config.toml
arch = "conformer"
model = "sound classifier"
dataset = "single notes of musical instruments (NSynth)"
train_examples = 184686
time_shift_ms = 50
n_mels = 64
hop_length = 160
input = "log_mel"
spec_augment = true
win_length = 400
targets = ["source", "note", "pitch class"]
num_classes = [3, 94, 12]
norm = "layernorm"
hidden_act = "gelu_tanh"
mlp_ratio = 3
head_dim = 16
fused_qkv = true
qk_norm = false
inner_norm = false
moe = "expert_choice"
num_experts = 64
moe_every = 1
expert_mlp_ratio = 1
experts_per_token = 2
shared_expert = false
subsampling = 2
layers = 12
width = 128
positions = "learned"
kernel_size = 9
loss = "cross_entropy"
residual_init = "zero_last"
optimizer = "muon"
muon_scale = "spectral"
learning_rate = 0.0087
momentum = 0.95
nesterov = true
orthogonalizer = "newton_schulz_5"
adamw_lr_other_params = 0.00083
gradient_noise = 0.3
max_steps = 2800
batch_size = 64
epochs = 1.0
lr_schedule = "linear"
final_lr_fraction = 0.01
warmup_steps = 140
weight_decay = 0.06
adamw_weight_decay_other_params = 0.01
Rows from block 3, named by matrix and row number. Rows with one number belong to one attention dimension. Each number is 128 + 32 x the weight over its row's rms, rounded and kept within 0 to 255. All counts start at 0. Numbers have three digits each. After the name is the row's rms in percent of the matrix's.
# v: attention query, key and value (stacked) (model.blocks.3.attn.qkv.weight, 384x128, the v third), inputs 0-127
# proj: attention output (model.blocks.3.attn.proj.weight, 128x128, transposed), outputs 0-127
v.91 111:101181134143154142143166178134105162117149180192166200137167160127250163118108106074155158067106155142184163158142165096152109166140201145080127131135189104158137104117121121152135166073119140137120184125106092101099139112134096137153147121162131115104079098146135146144130147111143149127177083125084178145169141121112151130112097124129129083083112160146143101066080171146105130134173
proj.91 098:161181096101106121103134156089173099133140118159106179199131168050087118163145189158121066157159125144194140128129120142127159196174127094100178161174145061144140165146149169127154111200071137074101174142159146101161160098115152111099115116127164093144162163131084101126161084154142121154142156169168100133166134087084144146148124084145165123139145164128129121099182110113084111120100
v.92 104:092163079144149150177145144046112159117121094111139112139169141115145162145128172096105126147134076128142150166145088097172125050140088132064133084136164149121132122145148162114144142096151116184084172171120073160146188115071122133143168202079079165082174123136118162185134106179145167146152151150086148099104091142153144203087092112088136110123112100129155145161141126172122154090157
proj.92 099:159149162085048190162165162156180113099115145145102155130101138119140166171140158153094108124190123141143059116169154112102139105134142173155089227119087063121127153122097105120103098152147126099176120118118131136148119137155195185082138157149155091096122147146180107128134150127058155137134169132062163128111152185118092096090181139092144063124114131147134148124159120153159096083148
v.93 100:127141098077124123102135142197080060128099102130122171102149163115045137107094106152075086115150166150105114100210146138146151126174144166163087127122122114143105174198081177117122147087152125088133165139148134168100179127100136160093075104141131118078156100067059108119139145138130137174115142139164097130117155100081137158147116165159184137138047125167119175149176103122129157100111
proj.93 093:154131145151114075169173082147170160139139131149146119144109060047097096113181138138164188126136159091129141139157098177171151096105077136140164056082118146120063084177168185171080119113105106142182084150118122105130131154138126143107180126171125130124112127139145186147106111172140090158098134166112153086133143160163086131176121215099089143110104156125093124109156082118133095138083
v.94 102:090072133118149078122140149179152106149097171115119167149135143108117064112122120118126085171082107057059081147087189107119132095145071109140068117146158105153176168162146173174080112123142137100146123103136201143175133172154112101114111154205098150128135129104111088154162104117162115112149111210149117149080113132080131152159122132092142140096185149132142154138110086099064127072128
proj.94 099:072168093125120130108150117059124176127182125127171144142100129168117103113160185175196169046115105138110191175176149127171127143166122093159129156151111103011136152186094109121175107085149137129138171182105130093148143119119165139099186124122138156115117151134115098149156120100099092133140129091122119091134165156145166115128142168145186139063115105173089157096138122149089158119149
v.95 101:088121076173126157154100106139131175105152110150086155124127098137171128144152078089108169141122152126166101079105113112149146115145134112114144175111115116180146149091073086166133096133132065131142151067138089105094133084079147113075094087123060113124053140124117131121089171169153058121145086124097142079131092091137124179118072100133114066174127100220110145119180174108086116116136
proj.95 100:163106142151154061149182169123132124102148068128127109151090155125127176144104137112124078151124139117078139088139087104089137155074138130112127094134126084056090183154175162158118158069097125103051109087139159071141106076182070105116127128103141102122112088145040161064112088113103168144147137150129116131147128149159069161158163104119113126130128152107146128138121060159170065103104
v.96 086:127114078117088179166118125164099097133100158101182120151122102113075141115065128150104127070101091144141076124107125179168104162110123127139073064057137122145150111113108176109089153127136072202165126096110117100133127139174126070113117146090161054138188089153132232126127111139163110112085079143140118158133097136115164121100090136126100144122140156143147129182060117105106129074134
proj.96 096:154139146073134129082164086164165181080127140147139130098070116122137086106081109150117124176155062057141156140131083117138109154063125081105112115116140129121105129034151117112090144135113125130114139109167139116106115126094097113148082102157111075100126109121142076080120156094131114125113170166109144072096117128026081073126157117149157088120108194131172066088089145087106130131090
v.97 104:096181197116148166110135166157142089166119140145089132155143143201144098128064103148128140132189115154130145130170123160126149139142154152194108143089117108154158139178095064133109160099170117179134054112094140112170090145101149101115154051078124143130192154113113095110155121181088128118108157140167148069123146127100160174042068129112121106141128097164117155107135126086095093167109
proj.97 111:116170117132172150181106127124107157119191134167130126139118169095135132160129139133079128079099155151088114189114133126126121131134032080076106167114136193068115092089114091100115127143075156051080141201154172142139118138107139153118106196100183129108132119147105121152129124164109139118118142101127091170179160180160151160144104072107114120140149133118108081168137036153143158112159
v.98 114:109132162146092115186151170048099135124093096131104114157136155092066101191150118082121134146145149072166128199146110135167129096098146136146093101142114148102166107113124146081090120174086155162111193117130183170100132135113102160094153087134162065141094113109099158096147106111097165113068133095125185058127152120130126106136114114147196129096121129189075124131096171165089123075168
proj.98 110:145099134113093102131102150124141196134133134168109122146100141175129095144137112081086146088129150141117115126106144083133125146099175109128050104122103101166076094084162124110093172147078117162192177098107147148109166136137127160126095159159127154162137126136137123133107137167106109202114094189103098129131039180177118163084146039121122091169163053118197119134158109161113133142072
v.99 105:146126115111128063107137111086091160116102141135111131102119151212133083161169053106100159155090136205140139131141134208119145119101118118133200156108176191130116108105158093139181132177112125142176148154127098088109120139144132138162164117085101130130157184125155103100165171194102126164171164180131180143075124155128106145142185197129135084103125107106092158150108118106076135084128
proj.99 100:118113093119088122134103113174115140131160136090106130067131095154178121132110176116080077128144118039110110095124102095130123145114104162117156085102117105158162184137090132193066072048147137143140101050123140117202153084098155176182074141144121151124114173094138153135180073152141144116146109159140121174174147161132088147096124049174146119107126134139136107173112131171136152110123
v.100 101:142104121112120170131153111161070138145077110090177115128104072133170170099143144175158090079132154201130120210097149127166135148070072087106121107094159101113088118116122137166100122127143071114132121127140141086136112142085149150110135142127173119175149126184175121089160134150160148116037131122148110208160118154106066118051154108176047128108088111139120160131147140108124113104145
proj.100 103:144123106136157130109104124097144136209124126158093164117152163182152112181141081140209160195132102173133145107119162125134114098123108124134107111160176132207180146107095102122160189102117209151113149105129112119101190126088104131144151084152083109193078069096120119134096134224084123157166140157120063154151109107120128106142139111175140124139127105165127132173091138159167095125134
v.101 104:165091145145173138046125129067084092145139131162124115131166123086124091163141131106094136082167138120093146200135132147102092205136172166176170135099116138099112126173165159047166114115175127140153136165119150156122099065118118121180117132160077118132112106125150090149125111117171137113147123136075210136158189117081127139125140124064104148125124134097117193088143079143129145146056
proj.101 099:110188123129096066160127138055176142077095090147083149123089122167144109074174107078151075127130087138089147184074122089131155083105134123070124098154157112139188142099115173136108097136089119097160097156123108121111088201098149163052117095150097113153149079059152149148148175130137139145155086122103095125091081091079114135125119107153125106137168126118113153112167093101154123074104
v.102 102:191143109111080174163133141138112232156132134103159125077134126155152156164157132196134160114077128113169132061120098097094112162177086102175139067149180127101103133077153114102171104130156084127091135114149174062130128159113087119095211122124133162129123139197136151091166072133112106120108131166205129148184110130083100147139105139133136097098116151094109106145144126161158128107121
proj.102 097:094135125166158083115156124157190054099118100088115149177101155109102069145137161161125070111122097118080133176128112156172120120141188137101138170172081125089188097167068101200124151139174114104122199112167110153185105138077135091156136117119158139124128120157139133123122170133131135128156163099097115163174178102191166137122179104135135073142094149140149152076129156131071157086152
v.103 104:126061162074122122140115085129065113139112079086100122136101129100168186119165127099139091149139105099112111120099082161162134094099093094123070073173161104124109134093096155115174138091120096171146157172078080097140168114173141100125076099122091144113187130107103108153130166102152112106142138153188185072095127078111142131099123118156073181112096155182111138155084058147184107142136
proj.103 114:161123159111180159059156123098163115156148129138096104137110094133179082181168104103119134130176096178193142115133138137135081155188181063113155155117090124102118144099114109111175147175103182001142137112069110153125095154140128148110125149088128147083078138166143116093077115120094113101084110094171113112117092098162077106109113085147135105093119117101148102167103120093088111153116
v.104 101:149087101133091109094111118142169096153145123107090118120124155115119110134093135154131091099104155094132164138175147110123144130111174163125161163135125155110072112105074149132157117118117168095184113073141124138128074138127094091158123112112146117136161146086152048107100156143169195175140114097126078121077109154097087137131136189146150204063095155116128182079255154152165095127109
proj.104 102:131150164189188198035086152142073125124180133133130100120131099160155088106164103105102121098111091157126166171106102164085119112194119088097109103167140127139169172073103137114064075100117118148140090141098144095161108165160174150079107151129139172141154099126121170084136167152148122096153137164107178124169100109177150154109100151113168166082134100091143125189095116116112168131087
v.105 103:110103124139138112122144186118132070117131109144143130095140096059205139150087144104118148170147147068131177178160099144162133196110130104166159116162085126162159087168150161134105137165162105125145152116119087203123187116171178125082113163120212116100191130158085107145156094092153134134131132087141161168103152115086099145125160176137150119132079130178084103098155080117144193150116
proj.105 102:135186086109103119132137125062125142144087103187142194136074081167116132132128094043114097132144179098168110147155142184093181117101155139122166143109145123130126119156127133109147142165089160188124153094194134080136134127132155181140142082088166157160110126117162085185126152134120097131120086117162155159176112167119165087078092099171080170079134112115149197138167162157129088126170
v.106 094:166105079159174155123115128163128196139151114153154122118097115116146135154112105104095124111129154164133155138081116083135127120077106093116129148115113126093075166176132122178092132069152148119128101151099153077124146147116091061144130188052109083065108115087160108120126055113218121147192193136118149183066106113113154082122179133146156155131088120126069111169129114079113118113142
proj.106 103:131142175123118107115133171131172042119098152151128126090131163160133142090110107095131113150150096117124100144136178146094060133090145163132142120101142135088101100151147158163084123108123135054117080072155132141148195112114084142112076099169068170130136128178063129106074122104055114144092064146124120114145146106176111170098072152136084181098074136151120135088057090138150146107103
v.107 106:135126138142075148083136083134117160104118110143132103196124151153107134140059100180123079114109138137133084123151133147090102120116094153072153127072099207126114083105122176163132149099153127082131141113101149114151124117116089087132106129128140150151088157066132131102168203167065102124088106115133133207126131119109104121040164096192139141054117144068092121110099134075096150072142
proj.107 095:147168156130146151163178126090096130119117098129134131078191131123091145112123138197206102165129129138061199091174130174097167120136087156085163118171131105110106080157040130105121138131106197129082116124116124162160134163070156123178163163139103098145152130128090113104140091144163129094097109153138134094165081183124140144138130134114116151145067111068137088078168136112095160111187
v.108 104:084159077122094100142148097196138150115105122112119146176108075194112180121119103133138098100162135111080081113115077172131118126138135057109064138173111137124186146150155127155123184125116142095098127137109097120113147174105177197189153120167155167139123170145195138143170100152112088114184113172146174158136122136168097124077137105135148106080124179099168145135132114089173054152117
proj.108 103:166174151095160092110149163121130048177121154173152157099123166109068176124175144143156109145146074175114160099157143168100115126149095138189151124135156147146144167082141102138177080139111110171087154109089157178140112133093159073136114139113097088151148160098138141081077189150061153138109170104125064112130156134129166156154125156161153142161129082085149136140207178130086167122135
v.109 089:089161132135116117126107138124121140171139188173121124135141146146167158131116162127097068107151177152162121078094148128064120148127156205085166104197110165116101109136159081132160099123146124025103089092101141198065140170090081123116134106125103120127129127132089092121169101087106161077163155103142130084098136073132081125058092140090172111158153089149146144174149132173158138114144
proj.109 096:149125181109107107090109094117118128116127190063122102154142145092086075131157136161102106166143181177147139102120141078108121152110089116075053141147126091137116132168103148093105146113142098150122083158112107084139208086103156105160088135069172142110125172141081056105112161138173085172186137130089151133147117086064146163139172190123109110119079173100160109104128086150161144100117
v.110 093:112157119137129173145164099151118142099134201112139122091148103113088164174151179154086133131117164168082129134121118161164093128179118177124117121133171098070126150118139165093121109075107112172151106172122109139081128109122141094147085164140183103090158088155136098068105173109197184120131192158155105053074105110147121107088149109150104076119103146108178140152123143194173152197160
proj.110 095:126099081112092184102088064124150099115110093157185133184110148131119179105156093142181086123109088163155106112198138109109160085142084135062151143067090177098094095133146084172182200142136105152133143098114122117133073136115136183149128120093173206205093088118114099109152120128110133155112119109103142128121175134126104132152109141128087181115142115158084119152160072092092146125129
v.111 095:137151139084055156086127175133147077088118125115112107202185134149190087110158095170120123211085193080111173119101170109125147154159118136119155158162086125101088152188098135142079125177178111128141177121100120100147101127139138130125151169140094124165123148105136128099152131206127104136119138118099172091158110166183161157137157115174083132164099154155135148141076136166170173161097
proj.111 095:077130094167155128187176073142094085166121108147107154107078128132158056141109131136115115128141121128115089165174102116111111072135147139130139090146072115109117035126059053177120098147099146104149142118143089118171105171070154076072083146137141143153079204147127140123121179146099131103083166137141093183130139122072089098107133145137106130141125120106123156189114086109133091090115
v.112 103:177081140085153144108157122114093115166103097058157148137135116128096184083135120094187140089142130156147108136156171111103100162125159149153147204155138145145091109159124096157144051150145100119066181170073151134193103162107122120089119138100137067160119107139118161159143127125142101127099056114107084115154168150082186151072108158152089081174148146108097172166170121102128180146124
proj.112 095:082143101041124172136127119112116193179153136115115117178106180133198107129157088114111057116145094131119168105073122139089131162078092067095125070116119154189155107126163137097148163143095154145122076141158089145113169098133100085088151133123119148144092142122139164186140137097123118139210165115142106152083102108163125141109087139123060177103102150176148164100111161139182097139137
v.113 108:125160145153152095137115172070158179133193160126125133160102114127095146146155100071143103096108156160131127177078119169132043107136129100140089181160132138112145097112090069102106094099028135123176169167149095098104191086092145092119121090197115095078153115106115123157154124156139148169097138118163108156080131146128122072090082149158134094165137185135144124082113122133119120167078
proj.113 102:101108146131133150118109150143144117193093111122123074129133165156124165092092158081156121078162106151139136085167147106087154172145130117165151143161142124102153220091101163155102141161164123117052088093158171116123110105214119152173104130089198174177098142128135141114172069142135112105193142103119126058107112116121150192133147118095190178142156139094151112168129134133171157128172