python train.py --model="sound classifier" --norm="layernorm" --mlp_ratio=3 --fused_qkv=true --qk_norm=false --inner_norm=false --moe_every=1 --experts_per_token=2 --subsampling=2 --positions="learned" --residual_init="zero_last" --muon_scale="spectral" --nesterov=true --epochs=1.0
Rows from block 7 of a small sound classifier, named by matrix and row number. Rows with one number belong to one neuron. Each number is 500 + 40 x the weight over its row's rms, rounded and kept within 0 to 999. All counts start at 0. Numbers have three digits each. After the name is the row's rms in percent of the matrix's.
Before each neuron's rows are labels from the 100 clips, of 14976, where the neuron reaches its highest value: "top examples" is what is common among them. Only what is clearly more common there than usual is listed. The data: single notes of musical instruments (NSynth). In brackets: how many of the 100.
# fc1: first MLP up (model.blocks.7.ff1.fc1.weight, 384x128), inputs 0-127
# fc2: first MLP down (model.blocks.7.ff1.fc2.weight, 128x384, transposed), outputs 0-127

top examples: octave 2 (66); pitch class D# (63); note: D#2 (55)
fc1.347 096:393517476484522423479484527451551538532548506515561483495493521523506500477484541503442498540521466575505487521365540565523465476535484465508510496460502510541507582489504530481416539495553507424562559520551505507504509511558492528505485517500548471498485505483445503536433511482489394446465498552481495433568488555429472528519516456511512545523559578499477532470479532526445499555566
fc2.347 100:457508524449449518445554444469485560476532524527514451495513541465537483493522537479480555575492520503499504560510539500522497473471553526466456530516512507472547518537531395476480434497546520456508483479473539456517398568551522469511513515440525536448500386583514500495502499482511466405493527433544494563449510445598443465543553511503473430475460425534485517497515478475544522498526

top examples: octave 1 (54); pitch class G (42); pitch class G# (27)
fc1.65 091:498505475511515491542495448430559490473492483543413432538458497449493486489503565512490480557496502470446542505481440554520511491505484416453479360531493489513482450502464516436495510518531456485500466442503494519547515458517455463523581549532487439552510404574501454485522423537517502496497508568527530495546473504457434497447481452513520563549478415493590476515513510535526519527548
fc2.65 104:507512549557521552521563477499490485500573471496481534502425529543425569497494457538612485459514484438542585459520443517549457529490530529471551606509516454451525549509443477597507547532527560490489574516448488477560525475547584490521536476481431456498475543497447531542492556488509495500514542493527546478524499485482473568452503450529518507444511556498469502510526512529479513526433

top examples: pitch class D (41); octave 7 (34); pitch class F# (32); note: F#7 (25)
fc1.335 104:523521477520536515495480492508540547403451515511524535458523494422510546567505493530423548464517543488568537483396604532497532438576484504428527487482454442496555532500476577464429503453492493496526476527520574463481539512491480497473545515467599480437522452463457529474496503530557549493494567406473474505502434490540487543546525487488560492499519534460457487553532501523526498491487
fc2.335 097:414526508552528451452447554445550473453508452568441509533494542460559487468557509556496526493550516534494509605482534491525527514485465461504579516540486502536507424491550504563479517467496500559482476545453441509516493437559524525537500496459576483495535466457528545516461430527556506527497494502525514500480528437515628492513545513517487516511460418503557433527484506479582541534532

top examples: octave 2 (69); electronic (61); organ (37); pitch class: D# (25)
fc1.70 102:437528519483570418543519499493466470473510557506512476483494506479487480548475549522449530458562446483564497483471462525413497531538520437503512460496434513532494477535419505524525542527453479550469453522500483523462491457540506543592577564544588522449520491511536559512511517513472500489576565453473457493530486452455536463555444554523506528605505523535557527539454504525442532431514
fc2.70 104:572570486501522520554530511523431477467488473504512525490542370458501479491501483532529471515490557570520459448487517497524472484480480466516485527508469510467574450489567499505479514499514460526502512498536458548544481536341589500524437442493498533481555466492502596540467455473546522504519550576510469528558549523516523507519555487508490507400501587506524500446516505521544512530464

top examples: pitch class D (92); octave 6 (37); note: D6 (37); organ (32)
fc1.95 106:471554503465456547466463553588494566482517464477522515520472444532532549584507513490488503511539529546527595482492451452509508483511486436500478510532487464572449428471475527476649564531536499519534466562510541482473491547432448573469534552508515460482479465491510526469525565441520506548470408557468466444517499505500508534462504470540508476509501477431468469520499464470579525492477
fc2.95 105:493473466496545491462602525497546566456565511518524491426467503507517484570494531379538453539482508466531505491568510567451497536495513508586543538527512495560512504554518480548500483522422452481529566528505543422491484531500552464489396569512474538441496492505501462489494483555498496586512480477506453498483487521576549472473494579509575575503484561502506537530506495533535518537480

top examples: pitch class D (89); organ (54); note: D4 (54); note: D3 (26)
fc1.48 087:520542504507512547543495492434475471521427542514491523505490496571461528469502457474478509465510553502473446547513528534583519403535541486571485462546502457503532437489537542463523558569448439488517445555531516554489566510564528516505493475460488493510525520521507522470526523520588437508600478473413428487517540530433555477468490412492590552502516500503492490545459469497487527570527
fc2.48 101:518508556502512531458541546557458524463539506413463487473486525467502465478565445516470430473428455480465530482440453462545442520544474446556472567477396439582530570482500490457459511477474490513567419531499496507467437494507582550530536474533458477516449514461478532504451466448502439460470504498464510496468434534522493448518433509460529482515477464463561553571489479508477461521501

top examples: octave 2 (63); pitch class G# (26)
fc1.328 097:486558503514443408539497473410489473496498466498429481444575511471517520507519514538556437561509450539464486556491431502483536461542487515583532500588552507465520554518473457430475530482529520555510518493453521501501597511470504554451458519533533428482534436503493536550482488494548487496504478509463523486458519471512570460490427514406522502519445502462510410493527567544500535459459
fc2.328 099:557452492606508488518570515481490553634466524540518521465508531475512499473446515498565503474577469418467417566465500547510434455496473503465498456537487514411557487510534536463479498467509447545555434558464510475439515505442551504470454511466473528517501472478479496505484459459496562446546571518498482560530498565541416497469542505486510558532510482462458490485503461473537501505476

top examples: octave 2 (83); pitch class A (39); note: A2 (33)
fc1.222 103:445502479464515486543516486499585572500554475530466525514448449472461512511546483502525552473497491457494561477497516486464473564544506538503456545454549525546498519506485453527541471508506488590520431450438496488525567502497497512456474495479454567572411495520520442461423464530491527495477432581451513446547520522478527506576536489592502598528516544544519516521507521511586431470535
fc2.222 102:548447493485484525533510534388543549520577475445495451518443489511436527562551541468513473481427433534475529488539448495456509496547491501522485577530493484487558434528548506523547460520465436552524532511435426521450444463524504528512509508485534455594484499528500506516464505522493523521526488432515519502464436436544529566554477490465474537506487536450422474543433456566441479482470

top examples: octave 2 (58); pitch class C (29); pitch class: B (28); note: B2 (27)
fc1.187 095:453576489510496509444481451548493440447562458482492454525536504552552559505542491502492531444497534458489512475481529462601489445456452535483548554543468495453464504517570469515514518549555465518419521442453460431518480516531588555475465515517482487483501494500463547538515414507505515592514498534488507489510459436472539464521544593439518551504511471476465441519461575475482514567537
fc2.187 091:504504587506509516567530493505446459512503579478528535480536485509482558553565505442416437495502547537473522476527502491500531493498501510465493483525541507545516493500490510522457515472532474453501497538532528539454577478445434378544532543545453467544443528506582456500429538520496459494478512566522510459504537530548520510507467539480574536477453486561512497433464548462431457517623

top examples: octave 2 (62); pitch class D# (26)
fc1.15 102:498523448493579513459507558480511555488486490523549478428562530560491511528523455459419440475494488545573441456479472521609486549444466499517462513479505519467496526504530582490443538488498426557555517527541487535555554496535513497503531506488488503493494506446447526454439570482527416450526494484446535556461496474499460471543487441515594496488493564520463446583536523492500448545500
fc2.15 106:511479494431505490447490494487541488569489500514570442499544456473596546504466550529495479523526539571405540539478582449543471464503541508460432475505547511503424459502483435521440541412558492513452484533518420463411489509443431487528439486484518519553536493495483489463495453474471484480492515498454513493490536458548517487436435510459443483500551477544502506443534503564557487504556

top examples: octave 2 (62)
fc1.220 104:510498458455423441492480474518528540540480481482465430577470501492469487530476491424495575411500408465569478449464441472497455487555448522484425484478470512447502480560499461497484468482523472452516512498457566537488457550495495444456501475463438473461555501531475444440534535604502506558479508478526521434498501551568539531468454495520496473546495533441395517503462488527477507462494
fc2.220 101:476539454558475465456477473550531477468500422488568505504546553447494501494498582521420551547529475542509470454457576501501507469431577561458562469514478525470464491488517412469518430458507488509584469527511547429503568480530540467554501533490482513528508491474495546577448485578478496489489451516546484516443486539435449546451513492447498508506520506509466507477475406518476586497535

top examples: pitch class D (49); organ (38); note: D4 (26); pitch class: B (26)
fc1.226 102:504464521527498433475495494470593455469513543543482513466526490538501498466507523520512523550533555427477488548475479532471492517427530516462563520463560465546475503536533564469491451511490404541587474488534506582589501565507464520509535440528569443448491506467494504455488469480454564421475485486419506454483488481461493496575474466545562491546425546495495568523541538533443522510538
fc2.226 099:474470504520465530538518525466469452531464477543506488484537538496532530487515513512484504553463573538422539482487443550524517499457510464505515499564563507463412471510531488523508531483531413485582488514472454434455519571461508530458466493500455517503437537487547521446482516389487474559547469518495440520385578533509557546520521421468507484487545532537407571492465565502480517513495

top examples: pitch class G (73); octave 7 (53); note: G7 (53); organ (40)
fc1.72 110:553503509457480475491469518467402580565531461491507517541496470536515410513494498483555478552444486531508499417482500616466439485559445492564520461523486517533544467448539459413537484552497464512479498549541473525488451505492491514569546499410536439563493495462443514456502517511492514470512443460568501463496446546399470485497424478520527494488493488471516498497464519519551472434510
fc2.72 106:519554519503477484495543472427474533512506531517467514505465477533544479542494455447514493506471516532501557507476496558522500496421513496448429533518535537482505553553436434464492499469476547506423461521539477487474455518469497463489528478512540499555460514519451494461604573518499559477497521493544566472415424484505518491500462506501550555484512536558561459511559534353586480485584

top examples: pitch class G (97); octave 3 (55); note: G3 (52); octave 5 (44)
fc1.138 115:523541456550519447543530553474456532453531514474528548551460538484505533452487478509500544475412522457407496515447526502487472499438539504383525534459484444595570446457528529505524542504563468525477466539438506495481536462480470500491513484485525458516496488515455516487566461494516465550479442531567474509597482484464540497548482496541476487547619523498522514494541545558472439558522
fc2.138 114:487517507501406502518519446461471533530438512547502489549511661476495528452521503432542509484442394455485552538534563476449524557466524562487495535514437457525526512472493533535488540574501488468443473502551527518428448457498464518508438468512513463480514450467503490417452495485518500505532480474542490569549530485477527460511503519535507484482528549451421509510544504484541472580453

top examples: octave 1 (68); bass (52); instrument family: mallet (29)
fc1.167 108:458470454478448474522424457488486507443451576491493498457482546500497498508498554419517518566519496472541422431468484506511626505500494491492495461555553484474436528521428489487547534525495560500506480481475503489505529484531473527433531510505528526527531517520473498463591515488544545489595491425594469509553509470456546447502416484457488566485455450521514560550522475559470463484453
fc2.167 107:441532506513457443474539501534486584475553515452550567531488483453451530473468488494531477489582511536494525505447535555550508551526519452472522497467448506514499482419605548454555505611580472513443498530430468483489502485521520462550522500456476518505523563537493573403491539518490530495431596459543470474510489528516480472524486435484502461519552480552459506507514459495536536461465

top examples: pitch class D (72); octave 1 (62); note: D1 (56); organ (32)
fc1.131 107:514550445496456563567499505491455506522501480438503516490492415563462516494510445523544447541521549542505548449473556455475519485504458486482512524469469428481509483570465387445562419440554530475458490589563493462530531487521465498507476459451465524455532526486433539501435522500514472534496539419437484493521497457496540548515538549539561540497492547484524425539440543543498475482520
fc2.131 112:435495540551563447491527547564509545431551476511599523472482524521495490505528473565575497495470452483492511502472493553511503526478486533601446524487518502524476506536465492484507549519501556533530556582514504464521513559470451507459505449446551474564491540518443524462528536531547537543530612551469460534504513505547492537529416451498573425449545551493462529456483507539461530495551

top examples: pitch class D (73); organ (65); note: D4 (33); note: D3 (28)
fc1.298 098:496485540548512493428554497532497617432588479533494474473537483560551432471437528530438434412554518537509491523499495532467491569519499486454500543456513468467504518438506507464528494483484528490536442442444485439517503461398473451540506537502498482482503399443489547452492543494474490527530505451471522461453479478448495504429500452499455508574505503558533533493509544563551509463496
fc2.298 097:479550448544418502522506552468507578515506568519521475461524440469530535505478561534571505555445456430502459569460472447480546496515438499462486487493437559516466556525489477478444520483474524547429535569528512528544458561480471485467538500520450505496521519515467563468402512456536483524528516513517401516498491460540457434552496493432497499572522539472512548468435504551538554496537

top examples: pitch class G (68); octave 7 (40); note: G7 (36); octave 6 (33)
fc1.80 104:488502584535468512546464498430576479489442512436513449516467443470468432470516469460523492473485483473432525452424439562414521464497425491480473457500554529523444489424517577464496480457511513469513565537463500481519450533507501519505439524467592521524540457517522476505538529509502483599472521523543495454501383530526470542516469553494521515502533498463444474549509565436495496509493
fc2.80 101:482507441483501502494492510508408567448508495507525575502496542469499456511526417539466569453512530544479488469395495509437479494565508558468526494504420476538410485490481487530452464563567546542443470544487531544522557460452470522497517449527517494524523508470497446452508466536550483459465557481501479491521501422513448502519514514468519571510508516481529491494492500457606548600583

top examples: pitch class G (82); octave 3 (76); note: G3 (74); electronic (62)
fc1.93 091:472502539510467495475484524567510523498520511498556511460507500531472455426512527599462443529470501447502520445471482514467394474455487536530438473554482435523527519513505541516520553467382481423512469488508498503477464502566487542490481494527477428513569417503486510529477552469509405474527507461558538472530405539484552526478530471530536516552567502508409517495515530560470540487444
fc2.93 099:502511473518482569481536520431428552505506492472437518463537462500405503515487477527473502466453535541518534461401491514454521492530523502561568465466459498463591397481497470525535518489484464538507513533590523564491498497495514463484531472542491441427533450494534445458507499557625575503526453498575498529490520485518526435512489483530503470442537506515519505513509567578542498541526

top examples: octave 1 (39)
fc1.203 098:513510541507487488501490577397542492419492444563476446458484451531561582567521504583529542528527525494472444507503507572440506466571493502497473516489504444461460512492480411506532391498578518504438443485550476500487507447503483525480521556488471534454468455509506436442484460562477582522531476458523483467516500486490484584543449479492490490497451490514468491485464539439468444513508
fc2.203 110:429471473477487558464511527492473519478533492544502513474444538496466451513540582569501468584486531447547560500437472480457557457435513482440520446450535507487522527548491595482483480468500532499443509522495468477509508479538576459432509445513478545552462488490439533524477513437507528467519569499601561522405476475509518563508518450432592509454482464513494487472533461543537526493527

top examples: octave 1 (52); keyboard (49); octave 2 (46)
fc1.242 098:442503533536492531531469587519552479470497508497481525570446519563481458464455445589481527452484519524416504522514491547511518404510490499507450517531426500463566456480539477498512440480535529456591498516473488518474539483494500512476508425521503511543500519434528519433599500443489483501522589504446534519527490475480533518548460576452490575544452429569491526536505490539547553473504
fc2.242 085:465553511476460449492471601495593523530481432525560475425444458556467487468537507451455463501447492506527488459480561509512534428582475474515518488562502496494502582526539476436542495483493504555490474509476529563611543479459522431507485456452534519479528520465529448532457493530515495504546487545551499489516465502499543442527519488433448495415551517480522423480449553528511523495559